{"dataset": "microscope photos of single blood and bone marrow cells", "image_size": 48, "horizontal_flip": false, "encoder_activation": "gelu", "decoder_activation": "leaky_relu", "decoder_weight_standardization": false, "residual_init": "none", "max_precond_dim": 1536}
Rows from block 7 of the encoder of a small image autoencoder, named by matrix and row number. Rows with one number belong to one neuron. Each number is 128 + 24 x the weight over its row's rms, rounded and kept within 0 to 255. All counts start at 0. Numbers have three digits each.
After each neuron's rows are labels from the 100 images, of 14976, where the neuron reaches its highest value: "top examples" is what is common among them; "colour at peak" is the nearest of a few named colours to the mean colour under the peak. Only what is clearly more common there than usual is listed. The data: microscope photos of single blood and bone marrow cells. In brackets: how many of the 100.
# fc1: MLP up (encoder.blocks.7.mlp.fc1.weight, 384x128), inputs 0-127
# fc2: MLP down (encoder.blocks.7.mlp.fc2.weight, 128x384, transposed), outputs 0-127

fc1.347:119110145172093151105130122132128121141159175157121126099145124115167148117113163122102121117168117130130054152117160101115125121163127114123133119136122058092140105135127123132101137115119132140110146132177111149135190124108118111117089152134119095152105148110127109099109164119151108101103121104162139156137145094084120127121090153125158162118161096161165135121095113138141073116104
fc2.347:117130136102165111148102137136167151123116114170131109160119141174124100140138115109138145093116140121100161096135133165107110139087146157167119118095140165139133133155091141105133148159087120110125116113070155130156080102118123134096166109174140142108101125142133111175166110094094100160169128160121162147093115111158123107135159098106152107154093108096104124130139119146128137132162
top examples: smear: peripheral blood (70)
colour at peak: pink (64)

fc1.18:159131116073134131130148143064157164132112131136108154178154101155166082109164120102117109149106073138092142129151122109151126109136142129159143130085115131149101133143113112153136099125109162127163164114121130159183176105137108132125145152122120119163109112109119136096133133105076164082112097156124135114139121136103127126109148132123133143150139127130153123158075156129111170097117
fc2.18:111120149187114105110121111143114117121148169119136090056118143105081129142119131155154141112130162134157113136103110127119151135109124120091125105199139136102149117107130128124133138140134098132119090141134122118106112154115162119151102106143147126086159127174161150146120125163177088162139167103152120161118133116163149117119123147097126094131156157137082116113156112153155086121170
top examples: cell type: segmented neutrophil (46)
colour at peak: black (37); blue (34)

fc1.306:149150129126155196121127141103107128147127135170160130142111136097159111089086137130158114118125105119143124152130132122107084117153142069134116105122118127095078155146139153193138154166103114142153173156140137115121139139117126116081106091109133162123102101143138127163161132113117161127140096169126111129116095089129131102140133130124075122165135174139156142141128165143138098094119
fc2.306:145113146151060133134120098108162173132137206117093100122156121115129143130145127110129151146102139158152097118159113096140136145077156147125153153129125151133151121115129083145087146125155112093146119166102146113178148164101126171167130123102141137105141174133127140103143141138108125174105120106115122116106108111109084133144144108096158122123110124143134119100129093118127180130097
top examples: smear: peripheral blood (72)
colour at peak: pink (61)

fc1.373:111109091131110143165106124114139132115166095110093145116108104113104126080178128089139166136065145180157123108132156113133164153126110098116112071143130109088168151113147101143104104076126083087163148132117132120154117129128138146087146113143100151107129090115152097137123129118144123149145107109136101116091110131147137150108133123146133111150123158089089079099124133123113131125132
fc2.373:175175138159152144166108147194105140147071128122164122115131125113121102151065110105140139156106154106152120098121160131157097109137109122143155119081136131134097142152090161106127120137129080118111131113100126151134138122129120126123084105120120130150123165122099104079086106120104132126134126134140127145115160073122156107113150139113130175134132138158134170115123112154132094093162
top examples: cell type: promyelocyte (26)
colour at peak: blue (54)

fc1.62:123137137122119117118175133154139159121118146115126123145094141088084140149099110128113074159128142120161100133123135117118145149154116117107126130122100126163131158108182071160137125109145094132151147146133143142139132145111175091162170118160118162126129137110159074109104104184119128186130098145102160148187130125112133162171112114123126104143111120106134097111160120149087128129141
fc2.62:153148142128129138130083163112156113151121108136164146074121139173195126101132135164124137136150133111077151105152100155121099132119152138131135142129143116112147118152105186147121136152103131162175124125144136141126125099152125153115085127088152084147157097109145178159160154084144126105108120088126120109093136108145134095132137122120111153153178109151121175124135128101152129122105
top examples: smear: peripheral blood (67)
colour at peak: pink (58)

fc1.210:137126127131202085140130102123149132158111166135134117115093143103136131124139141118142124109077174143155134102121156137143106115169125152109132131126125106143129141069153131105092123090141186130129136103135145153131137164116172155156088064121126154099079149118131136164153159112158142130132132151114132147141112134122102103120170093147134116148126114189127127130148087143127131086138
fc2.210:153163136122062157133132141135076146092149081126132141102157116155120146128085117153121134144165081114118108131123113101129141139088141136140141115123099125107162121219122119156168139153115096135126117157123123115134142096097109108116156148153144086141160093107127108106098090156097131123118113092169094118129146115133152117130112149088115152103142133087131127125127152102149111151111
top examples: smear: peripheral blood (76)
colour at peak: pink (53)

fc1.150:110110104113112090128124106091127165089147060119104134170137092118124155129155135092137151131129138173159135177069117123111150134109149148113126129154131138117141136129179119145121089095116103101105102135160165076151102108152084133144088105155128173135097134123131102108123126132142145125161115131122121089113115118102126092154155143166115144114156121127133101139105074133153105139140
fc2.150:136132134123148157161115154127100067163104161142188138133137104106127142126180169091122112122108137105139117146146118130140095125143108122127129123139099083111189134062137109118104143116127132121128133108103105111113116114148136172128113133127092119109135122130112157130161124130121121137096140119110158155143153147165142160141098153089116077170100107123147165133137141102147172088072
top examples: smear: peripheral blood (48)
colour at peak: pink (71)

fc1.43:161138127100141108124121110105076134138133135091118130147093130120139102136129135168129129120100123152123193155188114127133077140119110106106132163145114145146119123105058165124112110125147120114137093117095134115119153105158153098107157091115136081150129140140112067151126134089146127127120139165129144135096129085118121124158116151145141174125112142094126159171172144094121101148151
fc2.43:121129110130117161145111173143133131125139082128140152078097094121141119141137142134132110119156135115120107133113140143150131112131157179155125119135135117088122097121139153132181123141095106145176114075201109179086097126153153125143116172151158129128088129157159137102137107119090128096114071104109112113121137117169153153112093113129147102084107110155127108125141128138124126166122
top examples: smear: peripheral blood (46)
colour at peak: white (86)

fc1.198:129132155102130096103147101096156150138105124102126148127107141123133142122063166146149142135157121117146145178110155133118136152154157076108152145103143136129140132147128137112096120130110152045157128147139120135140129093121134109141091117117142114123109147109135166160112139139152141140138102101127113114119115116124124128119070120127166140168131066098143106151098068168183136125092
fc2.198:136150134135083121137131146161116112123151144141084113106130135133107100110128095086148130151127146153116126085133087110104129120125102143175124137134126133141099116084096131138163138143117067154088149155129146179170088143106121123112128085142142130122071108100111110119078108115128100130129126090145127162116106134106136078070156128132135150128091156128111127098148134083105086129130
top examples: smear: peripheral blood (58)
colour at peak: pink (56)

fc1.286:122114152124121140122112111108150165104169125152120133146130163154117120174104155114085117149140122137073108144140145112129106126130117098102127079102108103120106114134132138170143126133113091142182116160127139119159163102139087138157125123153136148114145140126123146103154141126144065123125166103127131079140150104139159143096116146107138160088110067132125156138134102163157140071077
fc2.286:103119062149135135100141128182105093112091163138139115091137094148110113124151092129084140108127118121130124128111087116127111123138124123103140144182073134049073130137077133108155151134137134140144135151145111108136132114128183086108109107074111110139135146119115120173128132134110155122153136097154136099135141147136116154122149096136131140157135154132136114127153108098134109162110
top examples: smear: peripheral blood (79); cell type: segmented neutrophil (59)
colour at peak: pink (57)

fc1.358:119118125145150098089148145137143137140098143112180148093124088082098147123118123123141120127096128158127104097111150123058137113161086103115119136145159183107132167158142112083109084105119149135138122119086159103126145117103088118151149088098091107125106096114156140081148127136125157145158147131137111126114121131120156156114119143180093124140136139123154121106151100111136116079120
fc2.358:105146158114074140144129137127138132091168148122081112148127161146133094119116130136099115150190114102101150141119114099161145144144157110136138153136119080131123083129122133160155135136154097150153134145213115127147111143131145107129132135139115146137128168160111113167174133145153075100122122115103151138155119127147112106099134130105173106121102125148085116149116166101130151159163
top examples: cell type: erythroblast (34)
colour at peak: black (50); blue (30)

fc1.314:128093155143156162113140122117167122170144145133108133093087127134096113112142137118123122116151121105147126154132132159122133080155117102126129170105123132172095115092089153126075116108098112129172151117093102113115113108110130051132093093141138122143146140133107128120143113137146124138112120095121155150184136115143167109136107167093170124123090078080136140118141119156133164126113
fc2.314:140177087084126108139129107150102160090106108162139102134156115119129131119111100114129142149107122131100110092116117101125139150111148165158140112114118146089170172123157129129142114138186119119116152116170189144146165138117132186124154154139117122108099110115188146127125102118111136126153171157122093106114092172113087147113137099108104119138158147157125149112093107137121140147127
top examples: cell type: segmented neutrophil (41)
colour at peak: purple (82)

fc1.367:161137188147125097103152147107120088160157107098102098111149044118110116113126122123093100136093157113164119135146142146155176135136123106141130134122135133152111158107131145098168124110085148131147160114125115090121157156154116138156112153129108113092153105112099152110115119142131179112104199091136147131145106119129121102149123111140096113132107156104167132116134110109124109109108
fc2.367:098139114144131106164096120158123152090101144149127093085131127151157138111147066142152117132132111174153096130146121108136099118115120113124149098137125116109149097122130103168115124108183121121120130150136172149163148136102114155152139136144152122187132113127141108144109140115121077093150074162130117130166114132162133108081115147122138112153147118103104105169134163142096171178123
top examples: smear: peripheral blood (63)
colour at peak: pink (56)

fc1.191:169091121065124123096131143135152113100132127112158103124116104114153175120123111146141170138142108122103171145109148151115127131147135136114162178124101118123130131147201101137115121126151132140164156098163149109126108120176130071136146155079130155153113116147101166129162132142152154103137125124158183103143122174127100128154098118143118103113132168097120097131144146117151145129118
fc2.191:074125133154128112120126116135098129147169136130079154121125142124130110141119103114104109120126131160141110120161103134109110085112151137090120084138168152112144120122077153114127168133088135140120113115097104099124152087068062164113109091148160107105143115110128087142135132133101107139118102146131069138099111106136159117086159100116155159138122093126124160129143106163117105126135
top examples: cell type: segmented neutrophil (47)
colour at peak: purple (63)

fc1.277:107131141117093160160162097110095127125133159129173127176105172130148092107128106131101127121129122094123153125121134110158130131092109126169121147113134103121140136119136097126081093126133127121155155174115142102122161146126192085136110112151123141126080127138105114145135099123146100112108140138135106088121131138178145186106183150152114135117100133149168126154087126124186132112125
fc2.277:166104125160148107118126146105166144148165098132085107134127136118107153158105109129174159153100116179111123103129108145125115119128153122101162131174112142082091126134126168138165172118127131127137147128163103134112113090134140148132151129119133127133159118140132088121145154144140154150138102110089118189120160144089129098157116099083130101116174110115068127098171122123094132133137
top examples: cell type: erythroblast (41)
colour at peak: blue (51); black (33)

fc1.267:190175101138163115120117121112155093127122155141181119135127126113131112092135148106149114180111107132187093110100151099157111128160090133102106132147108130134099110136155136119141148144113140085122145149087108158088119135064126124148159090109121133118105127148160157119117111155131180115124146154121107163111125162123146148148129137106093139138093155127118189141150132107119112118118
fc2.267:103115165140123117142125116102107179159134092117116119164103150153114153128093115146093161129141157121124134133168110130073159140067145189129146115141177156132149138141124139137114152129112090141088150139154140103127148118126099135113065151132121094194145119127122096095148145140124160145100124148124114119110150117120119118125181109138113137111133109095130164101126152177115113143101
top examples: smear: peripheral blood (78)
colour at peak: pink (81)

fc1.182:133134114151137136124172064132137123122154151091112133099118113151111086118116124152104153164112125139158150142128123121116111123127124121141110105161133133171097116124121148100079157130055128125160078108120131126131151126177114110172137093104119127138144134148150131141148138143154132097160151136121143117094164085132113120163098107121142143101107084078136166147145094131106134120059
fc2.182:120120128121125112119174116176119165122116173100123120117158110166079139138156105171133154113162128112151106155143147160107123111110172120083131164111109150162110087105105119154112105125162113143148126118136123131068161089130120081119182110134146123118147113132144088167151143117170090123129178115109145128167117132108123136125089093164139119122133115100102147167118113142139115129128
top examples: smear: peripheral blood (94)
colour at peak: white (54)

fc1.85:147141162082124122107131160136176172145123093138113140127135133137096119121160129138141135130118123117132132116111113160099110148131194129144103140144140168118119134114142132120100126117137081137146103154112199138123114128137143093134169128147147137129109134130183116148091119153117131095163137115187129097102150126148137113134086120151130120154105155101041152106140096106090145113103
fc2.85:106128152170138125145142108148104130117213132108127094134121096117157117130102146144134146134131147156150099148159125100171127147165129123117172098142138074123133104136117110138117124149145155141133127135158098104158139134104138210106074095097089130146150131122062121112151147119135139087109143150107132123118088105136123123120159128080123152124128117122177145137121145137156132134152
top examples: cell type: segmented neutrophil (53)
colour at peak: black (51); blue (25)

fc1.127:098113154111132137116121120165144175162110103137119096121163158143181123092086100145132107195139112136110144131138139154193115153146130113082133134091129093151144136120146150150107127123110140116180082145108114160133134149118134144147101123150085133081132124140129149121135130151103152117127123143124111139159076129141147113112107154110166125154081143096138117126147164121153104105079
fc2.127:113167106155107106153151126135140113155139175171134128134113141103110091127090152118128190116137137069116122153112148119103123127153154111156118124134144130114110124128097104143162123133087103129125166182144133106130137132129098152120139120124137135125135156086120118168123113093170117140149140088152131102126122165067115091112123118134136133152125139137092127151077167154104200097117
top examples: smear: peripheral blood (58); cell type: segmented neutrophil (58)
colour at peak: white (84)

fc1.49:135123103113157156121098138149140135150110097138164126118139131121103146174101123129110132087098134121136151164153142108130096085143090139146158130071151125108091158112106152108109120149136118091108165134163114171112139130093140127149109123092149110142145092130097163145108170110113170140133140161115123136135105116145148143051113091124118083152117160147145152081162138131131153150095
fc2.49:112132152140118129176135111102098119126119165154128120154133093108112157109123129111119128169116171140129116137111132136100166146133123137115099141152109155187163113133128077103120130129143169159107091112102087102086112133116108129122136135140106127111121144150162113088148072123125127107134109084137141094114138123095104151208157154136114157092128119099138127139124072093131102091147
top examples: smear: peripheral blood (35)
colour at peak: purple (61)

fc1.325:146146113121128135132171160091097136093094107113090149132140119109153137123140148137146164112130144112179168127081173103145168124187113140180136114163173120091160089103113100124099120120108103136113127168106155132155097137125130130113128098118123114149139122120140093125178115131153119173143103113117125132135139115112119089132092159156134129101150102133132178095154141091157137124105
fc2.325:155079157152126127096115114115147133128165125095120146146124131136141104097124120125111074152131133123097114107145118178136118117164114150134122139125128108170120110083090135147116090145154135106154142094150100138134173126149143150074143139138122143096141166141123139127127112120132131104133082136128146151110163167101155152118138108088119108115072119126188132120179151173131065114104
top examples: smear: peripheral blood (62)
colour at peak: white (87)

fc1.59:120125146134109126120136132184141122144115094174120106120127107105111115130138114121099157124131127097099120141095136133128156088074102127136154114123093129094170098065127142142094123125160172144126150109162115148116142122162172114097190154160140119100155148141110144103100082148094138112167152154151144107122125166145112116156104118101099112095142114123108127153083125113099165125135
fc2.59:125151127127157161154112134092121125115157132113139128124115152127156134131128156179151114116139102176127143126167129155111101150153143129119123124134134128144112154170152132102161110153141083108160070131098134133173114113111075150126102121109131130135116166119123123169171147117140116137091084092126130146137115098107150144093171186166181122152127126162150156093166125133160101150141
top examples: cell type: segmented neutrophil (55); smear: peripheral blood (35)
colour at peak: blue (51); black (33)

fc1.259:067106152131124090135096137103093110119151141124125135084103112118110119102124159129120150095168087114138107109149121115116120181145130126157179095133166112097135128120148106136097140112067143184121156124131119150121151127092167092111170122091128130116131131181131165143122157153143113131144142097122097117106110120148144140134118167099142137106121087074152135136140145120132130094094
fc2.259:177129148131151161139132117142132143125152104127142145155175168156164109158141112107129087146122134163126133161122095149154157108127081126127068166135117093166131126155161110143154083119162089095136086151146113100107146151146111137137106118123121139142125125063126139138160122070123143138126132146128145145154136106094138124141146118160146072141121151172114145103101151116140162145135
top examples: cell type: erythroblast (50)
colour at peak: black (84)

fc1.17:114082133138099123091123098130110115101146155139091133164126090086135130111087140079136102141146134132106103133119110146167102110132117109138126164132135136087102122125116138092183164138139129153136105161140134118130110106093171094154072134107115119140083138112101128094104099094086146159110161135149108108121103109129121093124163114158129164088131131135138153124092098081101149144127
fc2.17:141148187112178128129170110137131169129128080126149154103137144152152121113116119113137158104102119145131144100132172097103116109098085140144144118139174175170144123127143192118123130108143158148120117115113128151125120134162109142108160143117106137161130134141157098098124142122118127137125148118130071060138136080151133180106091113093156160156118111135123150103133107133125113137151
top examples: cell type: erythroblast (33)
colour at peak: black (90)

fc1.217:125159153099123157113089111124127125167133102137135143138122133099126120128119169135130153102105111114061167093106134121152135143142097066141165147067140137089139138155142116130139133118142151165139105155097138142126121089141148122115120119149141088137152092110153128108123117142124142137118070151090131166104148117133136114158128155148119113119139170145160089143150111168125051125149
fc2.217:167104099109149131135155143114125155083147071114155163166139131130140170124122126087143100135132136147142135119141146130134148106138142170143118068152134122129139147085151092123129142131138129099154123112152095141101111145114154143144136140103138175132113107193137141128133126105126160147125152129167109100132135143117150168121167113108078080146122082125099133091146105073161166112117
top examples: smear: peripheral blood (66); cell type: segmented neutrophil (50)
colour at peak: white (51)

fc1.221:140146138099185185132133094143114168079144147133147128119124140132111124122141082132167140129138172140118115168136122119077092120144145154122116121120124124091109135123148132101104157132109135094144109075154118149114151098094150120113168146135128148102119136146122054124133100163121163078089095125145113111135132156117115131117074154068128125112155132096129126157127136124112140106146
fc2.221:131128167169099087130128150124127130176137099102119112153117102127128137122133157123117114105089094134129136077136136127140170133107131124114123161118156130131112141164127139159142120125165123170139158174122173117125124143162101164117108119120097134143148125141152185101139172085124096102135165148127149178118110133171148129119186101178127134144100164149125160101174111110141105139124
top examples: cell type: segmented neutrophil (48)
colour at peak: black (76)

fc1.266:141166161164110140130114156130142119146095136104099134157132121130123067122088175166099084164163124112200079083175136109127173131146086121128153140120135131164117145114110148126123124137109123102115130139105119107137130146100146151156102126150110094182150099120120156127114160160146146128121116129109122124116124096139145164104127080096140123160093132145141127110106141139139090142107
fc2.266:098123081125143155144123104117160148140143119104144129118135129122145168154166098143132136105099124123106121133072107111091062106124159127129080094130140066083155129163131154134127134129105145085116095129129133117137118139123106125084080117134121163078129141143167123145157095114140114124108144119130098157101145152141173117128137164130162150122147143118132157118150103098116163081157
top examples: smear: peripheral blood (74)
colour at peak: pink (83)

fc1.287:150096103119144094103186118131140104152138118061155094110119110134144128125089123158145094150114133093198126115125123130105162134140074125148111181129138087148087130099160119134145107130142106135138160179115137151138133145123121111117163152103105120109116138146111127121097120135136136149117140099129191118124128100175084113168096129123087123123125131104128123119118137113125121072141
fc2.287:103162163141127170131085133136107131116110142196119145133145138103113107114184121100117139103123127140064113131133114120143102125129181165119149098148132149105133148153098146125117091116151147143152111082155131111122098123163135153137099108136150136147170108118156120142150133125090144137111108156122066129165116132106164164068121118157163147140104144141124130109131109116106141168097
top examples: cell type: segmented neutrophil (44); smear: peripheral blood (40)
colour at peak: white (83)

fc1.143:112139095121124084127136107136143104127111154157174099111127123122129102139095113160137154141106109112153102123096149108149116104115128111141164129154127117167102123090097103150105139115077105149128124141088138108142162135162120113116099110063155107126128150165141184135124101139137138093128167107159083089156104122159092166130071144107144170122113134133118180131111143138138147135150
fc2.143:157096135184127112154148112116094116125148110100090117133124106163114134151125112111117106111125173134118114154147144110155133165138123144127095131129151140073158142161152167093128120150113106096090132109162138153105101142101162164159126148170116138126137142109088116134098139117123117121117101154099136174078163100114151064119139139136106096174130113107149129094150095143128132113085
top examples: smear: peripheral blood (63)
colour at peak: pink (62)