A small image autoencoder, trained from scratch.
Model: 6.46M parameters, encoder arch convformer, encoder norm rmsnorm, encoder patch size [2, 2], decoder activation leaky_relu, decoder widths [48, 96, 96, 96].
Training: soap at rate 0.0031, 7200 steps.
Rows from block 5 of the decoder of a small image autoencoder, named by matrix and row number. Rows with one number belong to one channel. Each number is 128 + 24 x the weight over its row's rms, rounded and kept within 0 to 255. All counts start at 0. Numbers have three digits each. After the name is the row's rms in percent of the matrix's.
After each channel's rows are labels from the 100 images, of 14976, where the channel reaches its highest value: "top examples" is what is common among them. Only what is clearly more common there than usual is listed. The data: microscope photos of single blood and bone marrow cells. In brackets: how many of the 100, against the usual share in percent.
# convs0: first 3x3 conv (decoder.decb.1.1.convs.0.weight, 96x96x3x3, each kernel summed), inputs 0-95
# convs1: second 3x3 conv (decoder.decb.1.1.convs.1.weight, 96x96x3x3, transposed, each kernel summed), outputs 0-95

convs0.82 105:152115144138078109101071130060123103118117120024146138112134157096121142119156103131138118110109089098133153130121116111130154151153132120120146131115143113126089128116115139170157147163100114149116134108124143127132138145112132127147131122132159115114141117108142137138202126110127130167
convs1.82 130:105158106112099128145103139171142127113092109136114136116131119121154163158108107127109167107157170125112138161111153111116162159091099151095142129088102155097127150131128114076132147128124161128168126129123155156148115123135179137125134090088160145077147106124121125103118101123076142165
top examples: cell type: artefact (29 vs 9.8)

convs0.80 090:119138083101102118144114123107130159108130125123128124139112115183154132146124128130126118091125146131106133096138131118117101122107157138133060133122120076176125146118104123151073129121108134144117149137150120138132137104127145108130200114160102127148144100181124131119195120185100102145
convs1.80 113:069111134167129113101149120109126144148089110104166102123115157138122094101165126139162126151127133133141127137118084129167152146153098164145147122128146118115110161089150102099171140157118102135104137099137129129081098125150151101108125129056140146108097138136156161125154113152144141091
top examples: smear: peripheral blood (52 vs 16.2)

convs0.63 089:141163102125137107147138123155148094096121121119142114107146118178134129113102106115233133137141142137121150100124125115127095148137112090155126104111104109119144087132101189129095123095123128110126133138142096162117138101137164090116142097097108125163169128101123150117120121148132087112
convs1.63 094:118099155123138144126102111130169121139128127111165140087113159122132109169112113088098100117185115127127110149168101133151124137195098134099089119114103153148156103153129135138157090133120117160104125116155140122154129143136156128149133122068144132131107184177127111094133133157121096113
top examples: smear: peripheral blood (68 vs 16.2)

convs0.79 124:150125147128089110073141128147094149167108126114130134191131118054094151118098118118121103119196143142120107104136101146107134101120119117126124145128135115161123114132146102138123105141160138129124106144120120122136171124122099125113127161120106127136117087155135114169159106149130205106
convs1.79 088:117114141171154125129136172104118141114134181161181078148104151159115110146148162126133124129077118144147143050124107154153146127147094130127141143128075124095110102079131113135131150099134130114112135131140132162139150125151129132102126144080120072127112120162131116108128153135134128147
top examples: cell type: erythroblast (47 vs 14.3); cell type: lymphocyte (35 vs 15.3)

convs0.77 089:134129164065103100111125134100146134117107099109166164143099142122139172167129128114162127138129135137138154151148115151121156123139112165129116141115112153160047108134099164156141113142139083182135110168116133130123121140130134105070148107129147106125114130144119118123126148078124166109
convs1.77 090:165114090134157133092151093102128123106144118108128122148144143154142103146149122126109114116120128140130085071144143159060133089151113085120113096108157092103134114103101120141165097152142133129122174155155138101131132170118129126135117114158127098163167104160111172112119126142120159103
top examples: smear: peripheral blood (36 vs 16.2)

convs0.16 110:118087121160099097121093128120120147129113140112151115149120133166098136106166130105183130125098157151132127104073092073136114177172142081165145143098132065155125106134093164153121110090138114143132132098124113110101149124142116143100123115116142129123086122109131142130154136120133117106
convs1.16 118:160127099163156112167115100123098122131124190125131174122109143129124092130156133152114119155131110108130074132129092146138093166150104147128096146157143149093129152126137112183136138110080138107153094099093136183139125157124105117077105105090102127149108132150129131118124147143134132124
top examples: smear: peripheral blood (54 vs 16.2)

convs0.87 082:134154132146166140069134136121137117132133137108190132150128108136164146154140107123125122085109115102085090094126153113112142144161119102156126123128121115183092133169128127172089130128098094093088131109140104182111142129156150116144136143178131118131143104121136138148143137107177121147
convs1.87 131:135186157107067131143122106131105088128117085099145137122094111151156135155139150157151122139123143136168143119160101126135137119109110119133071127160111104109165112141134130120117142127176145138101085116131161114106097093133102097113130179130118108101171132116135091133105101131170147147
top examples: smear: peripheral blood (61 vs 16.2)

convs0.70 089:096066135103114147147118112144117206114141144128104125137124090145138112145080142158159157114097138124135136120132136145089140169142139126094130117130109150115164166158112128146120116146135149078116159139145136141100111099153060153123137141150094135080122139167128126130151134103145152128
convs1.70 083:126069125109102133097134134123130139174097117089187082097126131124150133149115147086102120134120106123142137113160135054127108117176116125101113118136131126128115077148081130150111133121129151110155151122106083149121104119115161103160130154141137122144170137130140146136139093084131143111
top examples: cell type: segmented neutrophil (51 vs 20); smear: peripheral blood (40 vs 16.2)

convs0.93 101:145110121126068113186094108100111096117175103154111157095121129074114123102095140144098128111171131129168161156109136108142126079112116122118133122141103123112139134101129146117141158125131135102128165169104133111169144084093121133125109116138143145130128153109143148168164109132177144141
convs1.93 070:099134161145158069113144092137123141110138114103138102127135144116138183114113136138128103120153133153142120097141160154089103127096143169098103128151215110078132175158110134152126128120113137143141138142108134112094093127106139115143151083090122134115111125113099120106143163112126110145
top examples: cell type: erythroblast (52 vs 14.3)

convs0.39 114:125144116133061143125141126141155132133125123152148124159167144143135147110137120139122082081148137201081086120134134144115136124121095121093127130142141098130127123087114139096166147169159123093139118110127126062115137095142130144144137152114119088154127099140133103103149078158111124143
convs1.39 128:153108123160118109139121099114123119108136142168163109129129137143124090174155159104117141172148126191128096131131189118133122155116182117151121163133171107143180120110112138145097116137141124153111123151140144130135157119113124130172060115128107135176134152137137132142129147101132132085
top examples: smear: peripheral blood (62 vs 16.2)

convs0.48 111:142111146124140119086163141089113133113124148107140136150161133126158117144159118120162167093107075177117072127134181132099148129134141129122117129126114152140107107146125186071175144154121131150121131130104129166101132140138107128139132144109177143105141122140158134092085139097108152110
convs1.48 086:131113147134149156140111133145171108110108103136095094164145124121109128164108147089095144110136128112138140139131099139135148121151116105082168127125110140109111133139191161122102102114184111150128154074164150128144168065126146143096137161108131129092157161111111102138131134116143112160
top examples: smear: peripheral blood (68 vs 16.2)

convs0.68 124:117094101099098109112122153160126158161157086173170133088111121143119111112160123075116135130106115130142115108117119081160127123115150154127155147109153150093180123083132128133143110119155146128141140126130153135105102135113120115139127126184126158134119168165104123125122137143073187132
convs1.68 071:141186134124074116136119082147120152089121139123125150142118131138141104126156115113155098135123181138141140168123136159102122144129104083157112116142163137183112154132148089132128100131112137129115156086163136092138108096147140118117130099135141110141199147097133134138168085119152115139
top examples: cell type: erythroblast (74 vs 14.3)

convs0.17 105:148116121089090097161139114105141051131149148139147157116182104118119107106121106128179071118123104096134178104134131138139097087096103152114144133092132133142111090129110140157108115116148118119113126119130126131107154137095162153110139114124148129145148116136143151110174105176112135117
convs1.17 088:127170131145138131135125132115145104136090147101104138106104129135119125126138147130149130177155150085161060142143114063129103170112095113144129092151126133128126127121143105124148108109093102104143140131121100169090070137148102149087123109105121178085128120148114142103125124110119085134
top examples: cell type: erythroblast (60 vs 14.3)

convs0.64 114:101103097110097107139086106136133143118139081143103131114146122110130137149145135099131084155134127072110208142105120073172120138091151106128128117133135131129161146123118095158128124170144183157115133120129125115141113118140150142099165116186110142127156128128158129155124100138107113146
convs1.64 073:147125146108127077137095125079111159136136176083126104130108113107125077156143115150110150119115112117158080096118122119084123151152123158133104091131129121129148150113126123154094121121138103151146100166114089162152122154093124155142130156091133109103098129146086138091103158135148133087
top examples: cell type: erythroblast (42 vs 14.3)

convs0.86 098:117066138142103112131128127150094126141130109123124098143132087126106134117106151164121129137128147125156131149123137137127110139121125154113121107050129133145134129140155085159162140118148139104138126141125098106156101133138047145121082174137111149054108162120115138109116107157161108122
convs1.86 100:162117114128146139109119151126107104147128087120146104127144107128149177149170162078091157097059103133129111114147136149111143118155109150152124133127124092158145152088119111105153135127128133165119155123129136095170141090103106139099140130164126132194161116152136133172117126107110115147
top examples: smear: peripheral blood (84 vs 16.2); cell type: segmented neutrophil (65 vs 20)

convs0.24 073:107134132108153130097121146092128106158098125138129155148078132092132153115153145153151118107123171195132059117118126092126116079099111147126125142126127131129130154094135085170143183139136091117152120128125134136145128140119133094140076155103077107113124150102122115117134129156135102118
convs1.24 089:125111135111140145118109088100161158121113150074114124123164129135115180114143124156144149103139107137102119113100162100141113103138168107128156111107152137102164132139119135074114076121154166148124135125099120125131085157066167164156145133171153113131157106139106135146152129133141140096
top examples: smear: peripheral blood (55 vs 16.2)

convs0.35 107:154126110115052129112123132147119140150151123150126113137103116077120118149131111154116117128107158142120110123140156143096164103145143161182128121094101154139109129107143103161106146136111072072115114134178099170127138131107107125086110154101117126124137154114124131134173115146112184127
convs1.35 090:130144134106090122133101118141126169131150140113080152118148149150160108112132162164107139149126161119125095142111125099095085095093112178125120094122191074132150155103146138130108147129108147125166110145093128127099101123099140119160169082116146120137128127083093133143144104127146138118
top examples: cell type: erythroblast (76 vs 14.3)

convs0.19 094:057094110150120124149083123119159133151135158132139153140186118122112125103132134063129109129101146147120086125138133121118148138147123085115145119148119143146125098133113156154102146138104154078123151133141074078116081133147119122139092156121117123134088116168117111127142145083129116133
convs1.19 113:171132110133115180140087158131114156151124109141157124101121088139107111098153168102137107125133093124130109153145152086101139162156096107109106143123106090080154140118079170130128138120085137125119144173115129161129107124101147147131129157140147099086145100141160164108111111136100143113
top examples: smear: peripheral blood (85 vs 16.2)

convs0.37 126:164112142065120107149105109113074128138113126134094124106119129093129126125127113120129163131149088087125182147112125166108091154160131123128168105139121166140137128144139147154134097127150109121152125152136135165134118119104088148046104137130135134083121105091141152129142139141140084147
convs1.37 091:107141111140091145105181136131105099152145149136134103137128103109094129167146130120130128098138124152128106110121154111120119132116113141135098104126125168095137091062125149089135161108139139181113147129117087097175088103152062156115130093123122143153122090141088121132129147127087120128
top examples: cell type: artefact (27 vs 9.8)

convs0.14 094:121090083151127106119022131089119150157124132110151118102137136133138120111146112123088187135115159132134125118130111127129121100136118092133128111113165064149101105111162126165107135107109124081116145107158098125118124122121095096168126131115121146137151159162126151130119119132136136138
convs1.14 130:122122149090160155145153102090162125165160113133147127130142143149101117105126185133121100148145126151139102156197149109097092109133099111120118085104074138145132129127090127145123123088179171128154144112151141163122155132105131123164150136095133134129162152122149169121137124121150136132
top examples: smear: peripheral blood (71 vs 16.2)

convs0.78 104:095112132122146140111167136170125149149143081123136116136113117106129065098121113083142146151160126197152154101124162121078163137135118142189146115145115151134140140090123128117095139130138125085134136151147130123128107105110106147111127139084129126136136156151122151098160097092142166112
convs1.78 087:127139114111083156154143134157118133160144118134090122124117135175103109162120130114135163157138136099119163157114175170131120125118098114140151127101121156122093143113121104139097121149159122099144065091087089124123093104109150158185107091136151101120157127131151169153117109130145145124
top examples: cell type: erythroblast (60 vs 14.3)

convs0.89 113:178082133121109119121081141122134163105125085130120137119136148082145131136132134133079157132113137059128137141071118119160127110125136164104164148119131145141093081121107107120102126153113164138115137120113125173168102169081138155129111113109119140127088141140104130131139156111106156129
convs1.89 082:137142157188126119172109138108077126133075144129102180136152097138153141104185149142119154118145101157140111145185117116115127101109158111171146098137151157161132148141123116134143108133167116149121112085134120139082107110135089115106154103149115156149098135133100121130132142132119107131
top examples: cell type: erythroblast (51 vs 14.3)